config.toml
model = "self-supervised image encoder"
dataset = "Sentinel-2 satellite tiles (TerraMesh)"
train_examples = 145000
image_size = 48
crop_scale_min = 0.3
horizontal_flip = true
color_jitter = 0.6
method = "simsiam"
arch = "vit"
norm = "rmsnorm"
norm_position = "pre"
hidden_act = "gelu"
mlp_ratio = 4
head_dim = 16
fused_qkv = true
bias = "all"
qk_norm = false
parallel_block = false
inner_norm = false
drop_path = 0.05
patch_size = [8, 8]
conv_stem = true
layers = 8
width = 256
positions = "learned"
pooling = "mean"
projector_hidden = 1024
projector_out = 128
projector_hidden_layers = 2
init = "kaiming_normal"
residual_init = "none"
optimizer = "muon"
muon_scale = "match_rms_adamw"
learning_rate = 0.0048
momentum = 0.98
nesterov = false
orthogonalizer = "newton_schulz_5"
adamw_lr_other_params = 0.0011
max_grad_norm = 5.0
max_steps = 10400
batch_size = 256
epochs = 18.4
lr_schedule = "wsd"
decay_fraction = 0.3
final_lr_fraction = 0
warmup_steps = 1040
weight_decay = 0.1
adamw_weight_decay_other_params = 0
Rows from block 3 of a small self-supervised image encoder, named by matrix and row number. Rows with one number belong to one neuron. Each number is 500 + 50 x the weight over its row's rms, rounded and kept within 0 to 999. All counts start at 0. Numbers have three digits each. After the name is the row's rms in percent of the matrix's.
After each neuron's rows are labels from the 100 images, of 14848, where the neuron reaches its highest value: "top examples" is what is common among them. Only what is clearly more common there than usual is listed. The data: Sentinel-2 satellite tiles (TerraMesh). In brackets: how many of the 100.
# fc1: MLP up (model.blocks.3.mlp.fc1.weight, 1024x256), inputs 128-255
# fc2: MLP down (model.blocks.3.mlp.fc2.weight, 256x1024, transposed), outputs 128-255

fc1.469 155:494504455464544604472572575416544528423503444427417463455499586406442424481543555580500504385469493417497572500495514520429587571471512487495456532521520555550574562522513486517526468508478498624533352478361607496539459497512532528498445538482516486462579539458480495523442510549572482377493545471518452478487540534478392522502536395489466506439469388503407433477497508498554548524496
fc2.469 138:535541482534540528464469510536553468585521580494487538552520527540528553506575508441520454593486468544443478555502483534452479539416488558505517544448532475542424471443403498524448362399468553504453591479589508414509505536536493479464571461453473553514445543463473461515398474433560594508451531539441401556474532494555534547441544466537566515572465562541476491557524541481548438478615
top examples: snow or ice (79); main land cover: snow or ice (78)

fc1.29 102:547546661425541487381476402579541544450408443446505448542445522529474512556467536542516532435595473490486387485470488503460462432457569583475454418457518498556450518439431495474570438477442585576457470544440483536469525510514567475470437499417463535488634504519399540524483541534622532525503510472474526434565498565542606496423505473536486513431535511573512552502426444472548558571451
fc2.29 123:391467602512527551435459469546525515506508520466498432553477543455543441480473605389433483526534512549566431531533485472561437485564487421508511531567470460504554492543494587514423579509511446535470506491522506462491495416461497507450598486426499518647509471476526429500566457432569485420534474432550520504545508451539470474500523586512505542491403502499517458450442418422469541448532
top examples: main land cover: snow or ice (33)

fc1.287 141:461532533593507484498459529530530440536514472447508520477490529474510526458416464505467560492449493509532485565549514482575528519550554544443550537468555488491478466485574557485498521546601494510540527492483537565449610557450585461451448441511530431538431528471493466515542483482536519493573470597532534460487532552576569477432511571499540467494466540548509605571477523498577498477558
fc2.287 142:503444484573492437636518434494455588351503530514521462472521498525469548441553424684602476511574499521481429494489493554572547519508465481490437497421535476461554520533538431499526556496506557577577463476471398540508572536513479555504481532498567470515497439512509502446411438433407463470460524502496559500567496488571416433476515440512444532536538531568454490533518427454527450526457
top examples: main land cover: water (61)

fc1.142 207:488526548556417576564420564570506503461463508562488448502515406546487542523567527503465509584480601504514428476604544470546468515477551507510538535442504436507497458537451462551549439441443408515536553532468552494491523517494472547398571554534506533508451523573481521525520546542425450534532552544507446496590414498551545537553507430542491493557487481516542613501538523531507482498472
fc2.142 181:502489474510470524433490472590462540648544485545496418522495473493528499509520364451504483553435580504495464417550466442448481475428493405380525456519526371548526470519548516435439480521548508533540447387450535502513601489419533498596500435585457555479532535530489500544463471469503425397431534539525506495491520575473491496549473484496539502517536465475507502466487414514418548481412
top examples: water (97); main land cover: water (97)

fc1.89 168:470593473639515551512478551504455488422555511567588510494548515484444460494480451485510512546489422465521431523466452481523527539478448463565545388451432445475448541451534540493563445507410595503491588504499508540500530509458472596541387526491559444457481535486459456550477463530449481452424575588494485450382560499628458486489414523374425479582505453458516472484502407536513502448556
fc2.89 183:506524519563433546381505499501526524428535408553540482524463474481519491460485629467470504471488499413455483531533511436518459412569587606429560543507551497439509552565446468428568548455403426457387556451559503461577503478487480610616524389443503493410531538541444553472538513552531528460525504526501503461499464529458519496514573502601402538468416397531548500442555501511516455512490
top examples: main land cover: water (55)

fc1.329 094:519502464453578501500572519449493443437532545587544515517537579487450524497630511515491476587504482590524588509481411526544526511451465428451532619497532577455463538520494505545453572516501494521569531554497539607486501585514457512506444463563496484417495539371502442499580574384509570533497611582501556447507421377560494464468478538511480441460540502579429540487437576479530546472448
fc2.329 117:527434469464505551491487582505474544463496577450517581497413498589469490563478417542402405537505458515443524503455427497496511469521452523422386574391519443524538390528517514558464455483480632512473565489575446453460349513472480435470552494452559502421481567491518416468505550501503525542411514478455450418573498480511521450522526503437593513580505550483537481509403569506524438546453
top examples: snow or ice (97); main land cover: snow or ice (96)

fc1.322 126:424520509460527539433446565479517469510565499466542450424442403472537429467548508440488537450532541518550477482561502450445523475425557478532512506556477494503487571533535559595464511661530526457528459485447564622507501514473604463513474455466440440535439529420490485506530486473462516503555497574474448505498505521598555549430430556495481523581544435544509456426543630591517506515535
fc2.322 140:625579468422534529599497533512490435566470435434385537442427490521398530592542440472514578486507541506487438507439460411424469504508502435465566553567524473577528486501528532516516509578482427541539467398511517463502521540460579474457467470492401418553570604453482491524595491437460467483457536623403481549516499512508475469616553477427472499510518432462510430494509547456500587507490
top examples: clouds (58); main land cover: trees (45); main land cover: water (43)

fc1.262 110:518495513375532501468546521466594543585470376505494465518479511463483510524467560476499464522455483448513549477518416508426519458471445530395523490482516441431526526505596452370540513403418534525422483549535534563473513445513544504490433568442487513548531546587502522583515511458504487494518510374497457491433513460535523403527572507644554482575527504501544495496481507409522561526435
fc2.262 125:479413417549447509436497480460508469467483395464499437485503487573578472549545477504611509429510557562520475467507531603481498492510549417378491485527431513588507504500479451450501329501554509483519528456399499477427519551504527481412443514539509529455509423492440529480571513521514508363505492586478460484486529559545572496411473486493478546457530534565555481505536487583442546571597
top examples: main land cover: trees (41); main land cover: water (32); flooded vegetation (30)

fc1.252 158:340494447455585561504554465419510455456481528372525455529513512546510443488546515522504547492532579495443388542667521495432539446537510448573534459564607519551557480532487509599461424494476468485543433550480472458519509433531517449540462525562475502459509416501414552563419544598597454499459529412398491493494505513480450530529633388533464531506561550513502543478492626431525528455553
fc2.252 160:494449508589461477489485500532455566389502475427508546477484497463552505609427466532457513568405500486543495438481436406471495517594559542482458453432494482503529485389497443511533496490514435487532554455422501567442433437532515586447485562495509558506516558457492505509515429574555525459494615483528502423548476542505535475507453518506482575527531513513443510651461543543517412501412
top examples: clouds (89); main land cover: trees (57)

fc1.296 135:500559489500546476459444451497490564507471599514605482507503603507669535516498469559559570529552508471469465548506529437514572451514504511396526434523526482558497535639454527461515471432480450493510442538466401531632538575603654534425483406505495505531489475452408548515434473562534404438495472411524511490444464474522519489519586488448551514433484510489482496478490561518574509519483
fc2.296 136:513511431488487484429416460467494524522534480512547492492533507468444468515455548561575586611505566466477486543449510537459461453535465524429500441571489553512530509481493503465422512493485597454439446494490508577523562533458430514507513530436536507546556558500554481552455514536510495420431496465476425543514460534572520513583569454590511529434519492466451436478503477468480582416492
top examples: main land cover: water (32)

fc1.578 063:549433551458396551523495524488449478420605575525525458569491495511493508504452583527477511546473537465534473530528582578539520560576405483383463455425529514518538553507499421444500532524483444598438465466538435491490565531491487475473408506609596516540532607546514419424576509522507504478543552499460587515490461494447514559420476519568492484498534505494496535558473409438495411460469
fc2.578 063:443460520569528531474561552537396592581521392506509464441516504522566476549497549518468447460500556523541560502528512490494495504461475484532445411462448566557532468456578439425445400527467536530523548491479536480439469517444488452463504505441529446440465556541532462520515478517524462427628534515393615579425528440516571549463508572511458494507404490457480477517509510478439369490384
top examples: main land cover: water (62); main land cover: snow or ice (37)

fc1.688 169:563526448591453497540533535462466458510565429562431470504475416448544506468567594531506526474491502535548488491523516513467502554459519481516470548585467518506534520595463555475440512497570530569505487533484535521416431495498526503459484534538440643445544544545576474460517505548375368484475545532504542487464410443486504466494474498528480534500454463444586556544456551449493574505489
fc2.688 162:461433496447468551522449549473488496556492539487515504425456555430516523567536516467518423534422475495542446533470536489486580472477472416563476482494567507511437450469416454424486522577510555481499488432450496484506596543356518480430518540511465475585533448487519578507536512458496490459508507456547550557546531490623448612508551482486583435435518481537452428549469530418536575542491
top examples: snow or ice (93); main land cover: snow or ice (89)

fc1.3 037:489454445533528518443600567493552434547435512535528443478499502436440534511524484523541518567518551468511567527494516461577524501491544461450405507487530513490401417520510479571522491503483489509514515480468431381417573527520537451526383489445430525442538495513461501480429541520483531460481551562444534478473455441389566486553542606450552480510560512531367422445500434477461544483591
fc2.3 040:523506426476519415487410498608513500464458449493456448523476554442488463461500513510562466491511456464408359407422611532504477585524492478508519566453456582548482388536563478445382456487460501502512522591539502565503522531512508493465490503414511529433456409476524404434389481546510469460467435567424466459385452484526518539553477535517534514498546523451423628544488484500489589459564
top examples: clouds (49); main land cover: trees (43)

fc1.699 090:567473483495555482545442524492449601542606513538532491418599455586597507468531467499495539462475507409466392444527455459425568490635471473516477543460413486464501511594342459518575450467519519448510470458533524439534574448498625590457489483496553459493447512501452499520435484467511499468439466524479491528391466538520499467488453564492496531581469481468428496452460453573519556435594
fc2.699 095:557489486555448446399558547431568574491577508446569389448516411552529550420455457446551453450503457521466541497514473520466443530502354455490464486505443503415527583550529566472596512517552517453458470464534530547526494420478535596482427512458556548540474504579507472536518458580476488513519544452499445524418505439506494517434465575471424404525480536511410434517486466471497508441561
top examples: water (98); main land cover: water (98)

fc1.199 107:439525496519465462466503458533472441467502466462502482529535450429502517533571534446516432468600454549492574487439414568562491519449491466576574468502452485508467571476438419462535431470444481476587464465519522505535600511496529576496497489606475501464395519397505532386557522507439454532556560559470469497506549508585438515492393475438570461585475446545491399453507490580480473510547
fc2.199 104:486558428499454589516458459509536530472471501553484490506520509401568437380526573476538392604522490451594502513562451430601574414492527472605484417573464548490501565522515456526487449566506455435465426536566566516485531493491473430537498480469519521437516527488436502565542495504519485473616509522414386515529554427488473486466509463459428556538516589441557576467460483516396525502489
top examples: main land cover: water (37)

fc1.382 118:510475435474459518454423515515510536516462485458466484591504530509531473534482518492507547538366485478450580526488497554510474517516383495462532487517548468489539469601478488527576475485387484501465532516441408403604543484486575563342546527424500517517464537486567517458384517483500449437506528542467388553492613497423484452495555483642515567529521514468428426443430462563531454522519
fc2.382 118:566482411492467442521562547507544472571498529522498460577529504562525540505512422557449400491504457419486409488442516524574447526480481472484511556556490432663569515557515493466520577593455554453490519498575529563482554528499587437493567469475522538525448536525486512514489486543458598520534522460386505496455539581561396521426509505451528548538538459531555443533490541521452439512546
top examples: clouds (69); main land cover: trees (48); main land cover: water (39)

fc1.58 144:463535529408484509490542510492486444523514503428600531563460441512534510524513654436492488482555579551512454445428472622432437535433496482433541500524556411438482507566398562532427480587494573447473492521437479501495514582521541479508460445523525497562609396526445524459454451492452485406479457463460577442512486532475477502481486571491563442469493503626458507455486484523503462514599
fc2.58 142:451656463476554460440430579467465458516507412436525501455485573554503498521393473454499547456542587526473506518381508517436545580427517435511523447517471451474578540572429448511484476410525547506458538511527489635501539562483440480477502504565512484434544562371434421452538466491465508548478492517591591471503506535530576474562548558438483474525520472611536408521458510525519425548487
top examples: clouds (56); main land cover: water (51)

fc1.96 091:535597401517530494453553545566582454449546506564538472522452574457473510627448499537564514552599515530589476506484579453492499486554493485432464465547513598550487510472522527518471548511651470565545583499461518576493494501547591595570472434560496538557494500512490466595454513526487540472510475444425617473526488513497461507544564499609533504485590538402452590466450475492488494530559
fc2.96 092:434483499427554499490494529497450490491414480515499551399534395470512532510412544460451508515486386458457519508530437443408574446472519512605513598481445495454487498411540423540513541438475577585491497428457506563555524476483480547484447471495464522546441504566477587467433542593545428472528477486454495517594516514481483555483486520404564425487414436439564475519512444571512400500448
top examples: snow or ice (57); main land cover: snow or ice (55); main land cover: water (37)

fc1.525 069:515509515400530550419580564489565517530419520486520445489635527473535471544385495508472490438496483478445547510503442483564492549521471459469491495458464499450405543423452454583557489441450526510443568503533459413517511516512585565543452534475530425526532478502470542541522560453532472421475422519556552488437424540545464465486471596421510424466512540505560528522530386544588545597596
fc2.525 070:416549566579505504498569606516564536533517516547547511538472572523540499514453515600505508569539538507509522493480549501532489519498526512520507524493494522520442566534407456499482407416547531499448551508413538561490517585523524521546458589392511468476547519531519478538536497410468468455471539541439534592502541452401440369534523521601474495591461562536608537490526467525511470455535
top examples: snow or ice (81); main land cover: snow or ice (77)

fc1.333 036:491486462503537566509553580572569467506509496582430529487486453438483484509505577532482477613507513456563612601485506505586511528441459496496445480482498449474493492501495480525525487510398465480512518527490517417520433566553526556576510422446389493426533496447482495565574463485439546544587435544445565458502474548513567562479563579480503481592497445527462579530524462482472548496444
fc2.333 043:524442487482516518501489509511528480560471418500565510496541381489463532551554472532528448544412508501486590604437519458491522539459445491517510470446486464507415399471515515474494538476554578450479498521515522540520427527457516494460490482495439463454510421527562467489551464527507507508508445464431438505486479534437530594486553564401503508503444479495404626506500521572518599460464
top examples: main land cover: water (55); snow or ice (42); main land cover: snow or ice (41)

fc1.519 067:415494496521487543556394498532517545524515611516444480420570509435562529418498558624460512575460461471494476473528445478491542477503481565470558472489525383510598519536416431564502498516549540597439515489458471475503515496436537560519441519463470494547419528519519487463589548535538474446465451572512468562547505587556429433510466494607508539554527408601583570515513431451476471521444
fc2.519 074:496523505399526543486532457497549518523428427513463435429521489448455465498436445474458537427626487372566537580411489519440454619523494560498520511413424444401453500530528537449563544673476503443516541561446448527440493526466446475434504504583496547490570539567554531436452483539481511613542461486501505435458490544639483471458533484480480474479467627469587488469532508485445426542474
top examples: water (87); main land cover: water (87)

fc1.430 071:448528496441580542543529509528518529493520556473437564501543441489620505530429522525491471479478479515549484576614446532485552450491583521467490485486515529432547479561421488456472527551535569460509509507548481519511603464644519434517469473464460434486525493518439534519459501528464454543554479407466547524603533527537470451474579546463399479522540452555389456507493386557493408488517
fc2.430 074:574463570518595564512441534484563474530578438436535438498488537448485532458554497536499553445561536443573454550498567546528443440559511489526489610459464586468518452453545478539497444529540521439511495519438517579505557568454469547463498512465432438476462413461421536507454541407581527493499498493541529409572444593522470517491484474511524440570523541484520435527406460524581481474460
top examples: clouds (58); main land cover: water (46); main land cover: trees (42)

fc1.463 048:505543581409463523487416568606509491472538602478453572403485431444561459442530584533461437488506432572555496579518505518469543505421521555525451505457450490485553419523546492569546525488551595492459572482598458456496484444506503590585466476478468501464561475482451512501513491531497403529493476530473555493518530507532520520511436461477452594463505503476529499539450540500520463608564
fc2.463 050:455493506434506502407496510525514485497477456433459422492481405486515520433568482502521582508566399453550534629522580532432550519519526477499468451404494511486458542415517526532495574511617565499532519559489498450509485436427505482552497462513512505465527513471492432447451442521491504508494424504394474440488456525560444577505532449430462408367490574444444530589426540555517485566525
top examples: water (80); main land cover: water (79)

fc1.179 024:487511404537538511479531505534578461527431453499551556518507490632474523564492560540474459488595543403515608528507493477586538445558531500455499457460538498463474451622644474489542516587414509533457540491451445496527527502383482502560471488441529536403563498484566489518491473619546467483541420518536500466438504465471459490595499492560388549554466468560544472515431501502565432474471
fc2.179 027:418507409603516519437496515496590496545445485500472493544432520414495496444496589435580374557517544331489461552424567574475488420513485424532585447532419549466571442484470553623564539455470572464458471482512503476493562497501544517454512507526545556507429492537472436427489464463524506450592536541482476501456418554524508538426521498385511543433498574462510491536467475458419554469405
top examples: clouds (85); main land cover: trees (44); main land cover: water (42)

fc1.589 068:400419534563529617395497618526606557492479487572451457532463497464464461513540529443510467539500495451529433483537450455608496512485531426393480433521501534495468536452543491551549497519500405504578466499475472512620559566570567536463508490452470523463502525475518462502498559585452475442555500492489490495502507412560438446459533518528491514482597575451520452457499530516575561529490
fc2.589 078:510507472557485542390447531445577450511473514542511464532521495468427408502555507447472451456513545426565498433472537473524556506498465525536509471479570560549497503374574491577453554470512485485538525456491451523468442592449448438512520574494408535476329573526467493569445553579598539466544517431550504532545478536435481450428557541401513436452437525554512587595479474507469512520500
top examples: snow or ice (43); main land cover: snow or ice (35)

fc1.413 141:530477586458581495497496533590524573497510554497446581574549452468531454470447497490504496547513564482495458480467548445488450625473516621461530556430493538487480551470421461459491489532504531432406528545501501497431591520470483546502624496502542584555422505531429481495481478498442487437569440458550453484449569444476527510458591473630536492558534440643539466492416505557502551500642
fc2.413 143:616550575405553619483532517520649555457541575481454453549451475439498463411590510455501584542525501494547559525449507487623524486429444474527516544548475515491456518448508497524424453410507510474513502541405456461516459463450513542390532498563515506541519461503461448533471474495472459516481603586467475562539510438448528539515572534473493414549424454454447474533363581564460518432547
top examples: water (98); main land cover: water (98)

fc1.206 078:511517478619453602511632542428524452516456525478547500440360432494580494488502481433500603487491578566471572536539430462423464493491488466352527547437433436465400562495515426486427493456532548530486481496482441556511576478565539550459428485468477532492422587464556475474451482532435488542443501564512537433509508540547504596517490545497525517515430524412538491473520454551547471498520
fc2.206 090:553549485553580488600464531507560415508431545479449474458478451446402538517454472543520505560458552528422546524508477511550449510496604386458573495541533470445557471532510559509549632476511559493428551495430438447551443447550532429547476537442523526478515559567481411464452506524545535596460485461552506419554546495572394580524536519551456513583537526370442472535511454503520384502471
top examples: snow or ice (77); main land cover: snow or ice (76)

fc1.575 200:615469453576549538516493466473498522539546500534523520536532451564543464585435538568474446473626597483467528505417469526408474478507471488485522443543527532463493384606521571474507439516482483459365481546531442517403585509496481517482466558500508581570498551468466555607521444537508423435542418549576434540598588573478569516462519518508492466573476468458448557569453425525464389488567
fc2.575 199:579439526592483465504511526516561399460543458378450440555413451509489508564517605546477465425459549508479565463536554504455560560498543537413522506470541555525574474517575491477496427453486446511518438511457483488457512540446510524468499600563424516451539507500528503533497552565520424364561450547507522549543579493460502537546509495550502470478577444452409495578595479463460594444530
top examples: snow or ice (92); main land cover: snow or ice (89)

fc1.145 066:505517466453483437562468429413429480536554651408470455463469528426445561538580414471518473486558397537459365479477526447428515481434513538471448544588493595534477554470430480530427516578626501549497436525586458561458544472458502576555542517547462503532474515500449464472506485466686488495502450496490507417470517524444488403479347537509552528456444499568493509548459536550510495537530
fc2.145 065:580479542450515449487492550514478535424479558454509459484470514460470463449475518513587576523553503509545457444469560569427485548532453571479619534499392551487452491506490440474465492403571395533515536463445455454537472518629448470469476513471523508476489454492503442492510461444508446539474568552536535607493512511429550403506558489482454560444489550588516470468497580452520521543491
top examples: snow or ice (97); main land cover: snow or ice (94)

fc1.445 088:541531543475643476479590439506528494495526556454541540559476456492513536487451457525441464470517367476503572492491433507609438481473541527489394559434495488471461528435562526444544499552448407467527456505483534483480538520523445514488555504497491547511438518458428560445507457458327560537491514527529487444510706456394483460421572416487490442512468546596505528524506377542529502486499
fc2.445 098:460425488478463509484491505536617482518475509497435498438477518429508429457548542509614472490571599440515459562505483455573545465503419511493496500471384606438549564533555574464442458587537486551386487528519568492403521485554511506471538521443489564460572479480458428417468549521461392472545580392445556555453486400540519580458529457544389513577578506489433543539516492512509533535478
top examples: main land cover: water (51); snow or ice (45); main land cover: snow or ice (42)

fc1.216 053:405467499507479401508493619425628531630414557520579521451504519453460509531514493470524465515557473531509474574483451541414566553423487586484505489468437508444456479469534466529453519378439530555409529473479391493512544460481459424512538523483550485508574488459506521572551545457375404508485509500441489504477469547522567466475533588542535452506548542428506619477641508531513580527531
fc2.216 053:520504500578425477507476478554522497516420576511511518527487589518473525486573514497536443492534472423436405499524479581446541472454425523478400466491402553454449478550548494528525499479430537507544557516425402479440545527561515472457623500455488547504561447460489531564414501495459408485442538523534518552440469516555506497520511521502483518466521594421503546510604489509502519480574
top examples: clouds (62); main land cover: trees (49)

fc1.187 223:517605391484480476523505470479511543543476495566436490507528552501511540489626453488535439404469541429478474462506493445515498500481517458501516512498500641505506503543484553521476458421549476477407473500479485517423589482502516467480465532522529554507528546560489479509547542547533478497415468568487529527503442484523489479460478495487480556483538490571482548540410506423467531421553
fc2.187 198:562543498502472518530490489538395496470516511484422471481510434494530528447593564489444487486546542513519567501445539570542491486433515591457500494440506565447605573471516450444522447421443493483446379527586507551555444427548497586525373454562567528435469473557615568566575559541456501525485536536539544462521561416583466459452503539523511511534444510403429490595560490421488501448474
top examples: snow or ice (93); main land cover: snow or ice (91)

fc1.9 091:525513503544524574537540498530506517531512421508538481481534505490467495545439464542454478488485411526494430422482437347487424534460558482468579428566541563399491408435586541505502431469424527473491472519473524535515479565578479482400539527445464450419573477544447521473566494463454524468564475629402520445386507519543494493557597468423416543492458527491531548484580522470533477444472
fc2.9 103:450538466469477422525588513514553527533539580369555459495510576546459515490425575482500496464544504476494436370519478482424465447496577520481523489498581435500517492504514497519428516487566423556536540506427487463503532439508517476585533579444420482518555517557529440584356492447554518448509479590417477487523529549471510482499571502560497453463484507409433562536430500553492518516500
top examples: snow or ice (70); main land cover: snow or ice (64); main land cover: water (31)

fc1.518 115:497528503481503478513561511498534519512453559491452485545455587502477587521502535423466456540558499594525431516538360521503474498392638507472461549492564526487547508542490482433420490523515472484506497544523533436485440455626452549605542471443545553466448484429420467507458534520566519581439566532506438504604538521484446474505456482508489452443468522595456488488447493527475457554449
fc2.518 112:577413482543515539526542613494484520450470573571588525435474506402478482497413508503585457415416463438588429462476581453489462432396554619567495452447446546492519556418547479389475523506434560466532446475563462458505600415580457439497545432525487469463479499448529477500512497536495569446535471557545335483530458591567489516575517469524500498474459557488473450608483580565470519515477
top examples: snow or ice (64); main land cover: snow or ice (57); main land cover: water (30)

fc1.499 082:509488499563492544512477492501459509535456495370440490502536524387532511510432422534509480486535474525515667459443490497496449443410484522590544528543533490442526524406510460589456572499476521537586472538505553370564535454458556564430516461441488555565452541474494568518417499505553543453437448474437603483454571531548465492425526538457540453505362504481529500568482559434526465411489
fc2.499 087:532490456542453528523495524388529512527410432492539487508485518504492484489568483474532439491490498465457490556456562459526466412531540501477551366606588521479425500409461548493416601462546504496469508569526469454459547441468538528476503564493465549542410521515572490477487575504514548559576528514398500563517480519561532464484595464427512515533459591465425500464470471385495505452563
top examples: main land cover: trees (50); main land cover: water (30)

fc1.581 044:531412433534485523527494569558530541527498607560533471518464546507416465449479482505427408487495483522556516518535466460566498534529482531423564618495452462494537480612379508521521495443491417487509499497455535466480575552521537519577442551501516636466519546465415477504519556542509425448589431564518397448573496474542545447502481581531482497402514548538539566504548486555548443527425
fc2.581 051:595414405514480544583398602489592554582476582533595456521512552454409468463415527430454463494480491547525436570576412519586493592471499579500561591470536505525451532543545405524428525566574563488533603514490481516403452566450530446570503609504371492502520456509405471504517582465514492468574442520445457496466482525562509584523501534531456500442479564565504535589508522574491577520515
top examples: main land cover: water (34); main land cover: snow or ice (33)

fc1.711 023:421531539393470485484577479558641473505450520477485531528461491660495461518477571530454440475534417473577537523538536607552499426521543501545569451454517482471475486595520468509432489586454489464455674487484453497490470437473407454522504515415588397534523498452546461645511498574526476524543476527471497535480483533373446539548469495494519492534449418523497411510417517358500494593414
fc2.711 026:435479372592501560474481518591486468549404494445466500483511504416447539486536557436577454593490454392464513574479508517478514461484523425502550493565480557517520493378503388552535463520500516380500525491442575476496546518464546532459459477496475472426452447417420529427501443502500503478446528430561526504520417499568461518475556418441506474447512564464463461494474530532570579488532
top examples: water (83); main land cover: water (80); clouds (40)

fc1.623 057:508520608487457549515469583557476544515617483584395444469563553427480467429460562466541489566519561516503471500455504415470465419598492499462522357525445483504550469471474427474525437443522457506454528469474532499519521461444485534410550477496430465560570548509470502584464539507480520450631497473433371493458488441516559433518455488557549572561558500606576532448534434522519497563469
fc2.623 065:513491485495420479540509569473425506503540514533488436475505473457463439444494490337416502574536533459513485550502498457620534472518417427467485539522541485564529457452482515447453539439556517569393522435543474452400505476504454495499591474564499528484546471505543421529443567525516620414574512584431442488448551579600479453603456546597490504541532468490517500528436430451459431500481
top examples: main land cover: water (48); snow or ice (43); main land cover: snow or ice (35)

fc1.383 056:511493503437503463451474582532525502357644418408500467541547505475533441618549581575511460486528528486434429511474425560512615530478491457490482447496460446568481490515490597422496473526469594558589490478464437528474609487592486519456455507502491422497620417463415484510473532530502437502514443497529622449502512517502509543452525566529486524513430449568383445549489525485433515477467
fc2.383 064:472429430527586502545546509550450449562502544461472459596466491512436544418488522365536516508563473435508470478508473539493495515502533526497532479511463583460511511453455500504476510308483533467338558477496442496482570520432483490539468454481512486445480549480455537523537508531523563448506479526526516463499504557499504565568508516535552552523578511437633499628520438474437452455470
top examples: water (68); main land cover: water (55); clouds (47)

fc1.396 040:523472404555599491508544478492472478496521492513498495493503518499424589569518482561573564520550476505484421494445516424540520435456524483424559528519425435535533471492468447477569451478540589485582505496517452546573448496567499448424446525566512592488497505568497496481445532575579394425476542478424390501445572541489571559486539431449548475499517530416515512472595610397459425512469
fc2.396 047:379525474483550512563534505528562543589481468512428377500468540535415497471486470523485562535581540451502400479487509558555437431558493527546608530513500464487484501472547443508486467468454440497649590543530493552499478573484537491455556555539425595484487482512445539460439478475606565380499502530508492462480575569470528466481589450568497567436502418460475623537465569480537469487572
top examples: clouds (92); main land cover: trees (40); main land cover: clouds (31)

fc1.624 052:447459535474505512430473575544518491485436526376418483483420516469485468462437549536522506542393457420567534517419469560614507508585494505489440499479463476520398504454550460567487511462411393488497500526494515444461540542533423518502499537461443548441603465436391500474491506500514485491535563494540494458445522513428498510551519482533492496462547478583390510544492478524572480521555
fc2.624 059:581521475538529509418509553538501464447470509411490409575536534505499465459587393520474523555508526591560520474427494476541489495536411486494456501456475535498417653391476455456400561508529546501482616506569463478455475489486404508560489545544498492470487461503406458515563489475507504482473517486465557475421445436523535522456494587546613464432427478616437541612490474495525520481454
top examples: main land cover: water (45); main land cover: trees (40)

fc1.583 132:456420543502447538524492516543488489523528486458540576425490594604542437496418514563587561504414552492531440523588555439439450522485510480504472549516453511454460471495550560608455519399455545524429497535589551580448491540529431580503536486488511481492468485573493485396482451536496460532373454498452428435454444415480486467581513441430559522500534552485531493498481472606538560423469
fc2.583 142:512506477553411449473431471504500574590386516547447444534477442587463510499577503551410465468485473586524515536530458509561495476471405448524516549468538532499520533479524500562479537492596421572483388529551477525517546563446542534501475510397494510477552513588434365464614541507523467481438519532509506523509535458512480495449577509542505474549496528463355534542411456402429511549567
top examples: water (67); clouds (63); main land cover: water (52)

fc1.427 018:451543591486451510494466504514581379434467412405441528495448581485473528512454498522496513483515395441450524436553592535536491604433523483576501515466505508498520513547503481454500479604561447524430590474429548480463556523532456502596475559438526480489607423454433437529523515509551464462452496585495557446425494477436494545473499526487453588519519484442496549489464548451548548539405
fc2.427 021:454408461618522493475494521595472552550487522493533551510515465448445503404463554529533415573531510407481484552433522496491518463369511421563574563516404557492619516427529501423602513408481555475418566515537529474500619502521488565451400493472526524429507459434491541440426484488459535531515514519469367531464420501589436569542578453486502477508518529468518511510488519532478508451473
top examples: clouds (89); main land cover: trees (48); main land cover: water (42)

fc1.150 263:504542506443496444515551472527427494595502564487485459498506478521466611459496414525489406560532475605493469500504452499479472550496493527506485503525447531509511493567545459499591556494514545548471445508515520544362436426609565412568501420505543419450481484486519488467510535509490383536508535465523513518454600521526519592514440584533486530421413642629496528507480476509541428580453
fc2.150 211:497529481488488525495558521521629464451580559572560500534579510460546467523480505453609555397538562463620502378511532540523468459588523451550499508536446530552427498464476520501527530439568437535586490518567444557492555482414496549430494529529536441520463555506431461496504516500482527432545540445477527450587479468505593418413500532403556471538615450473505421495579518478475492530445
top examples: snow or ice (97); main land cover: snow or ice (94)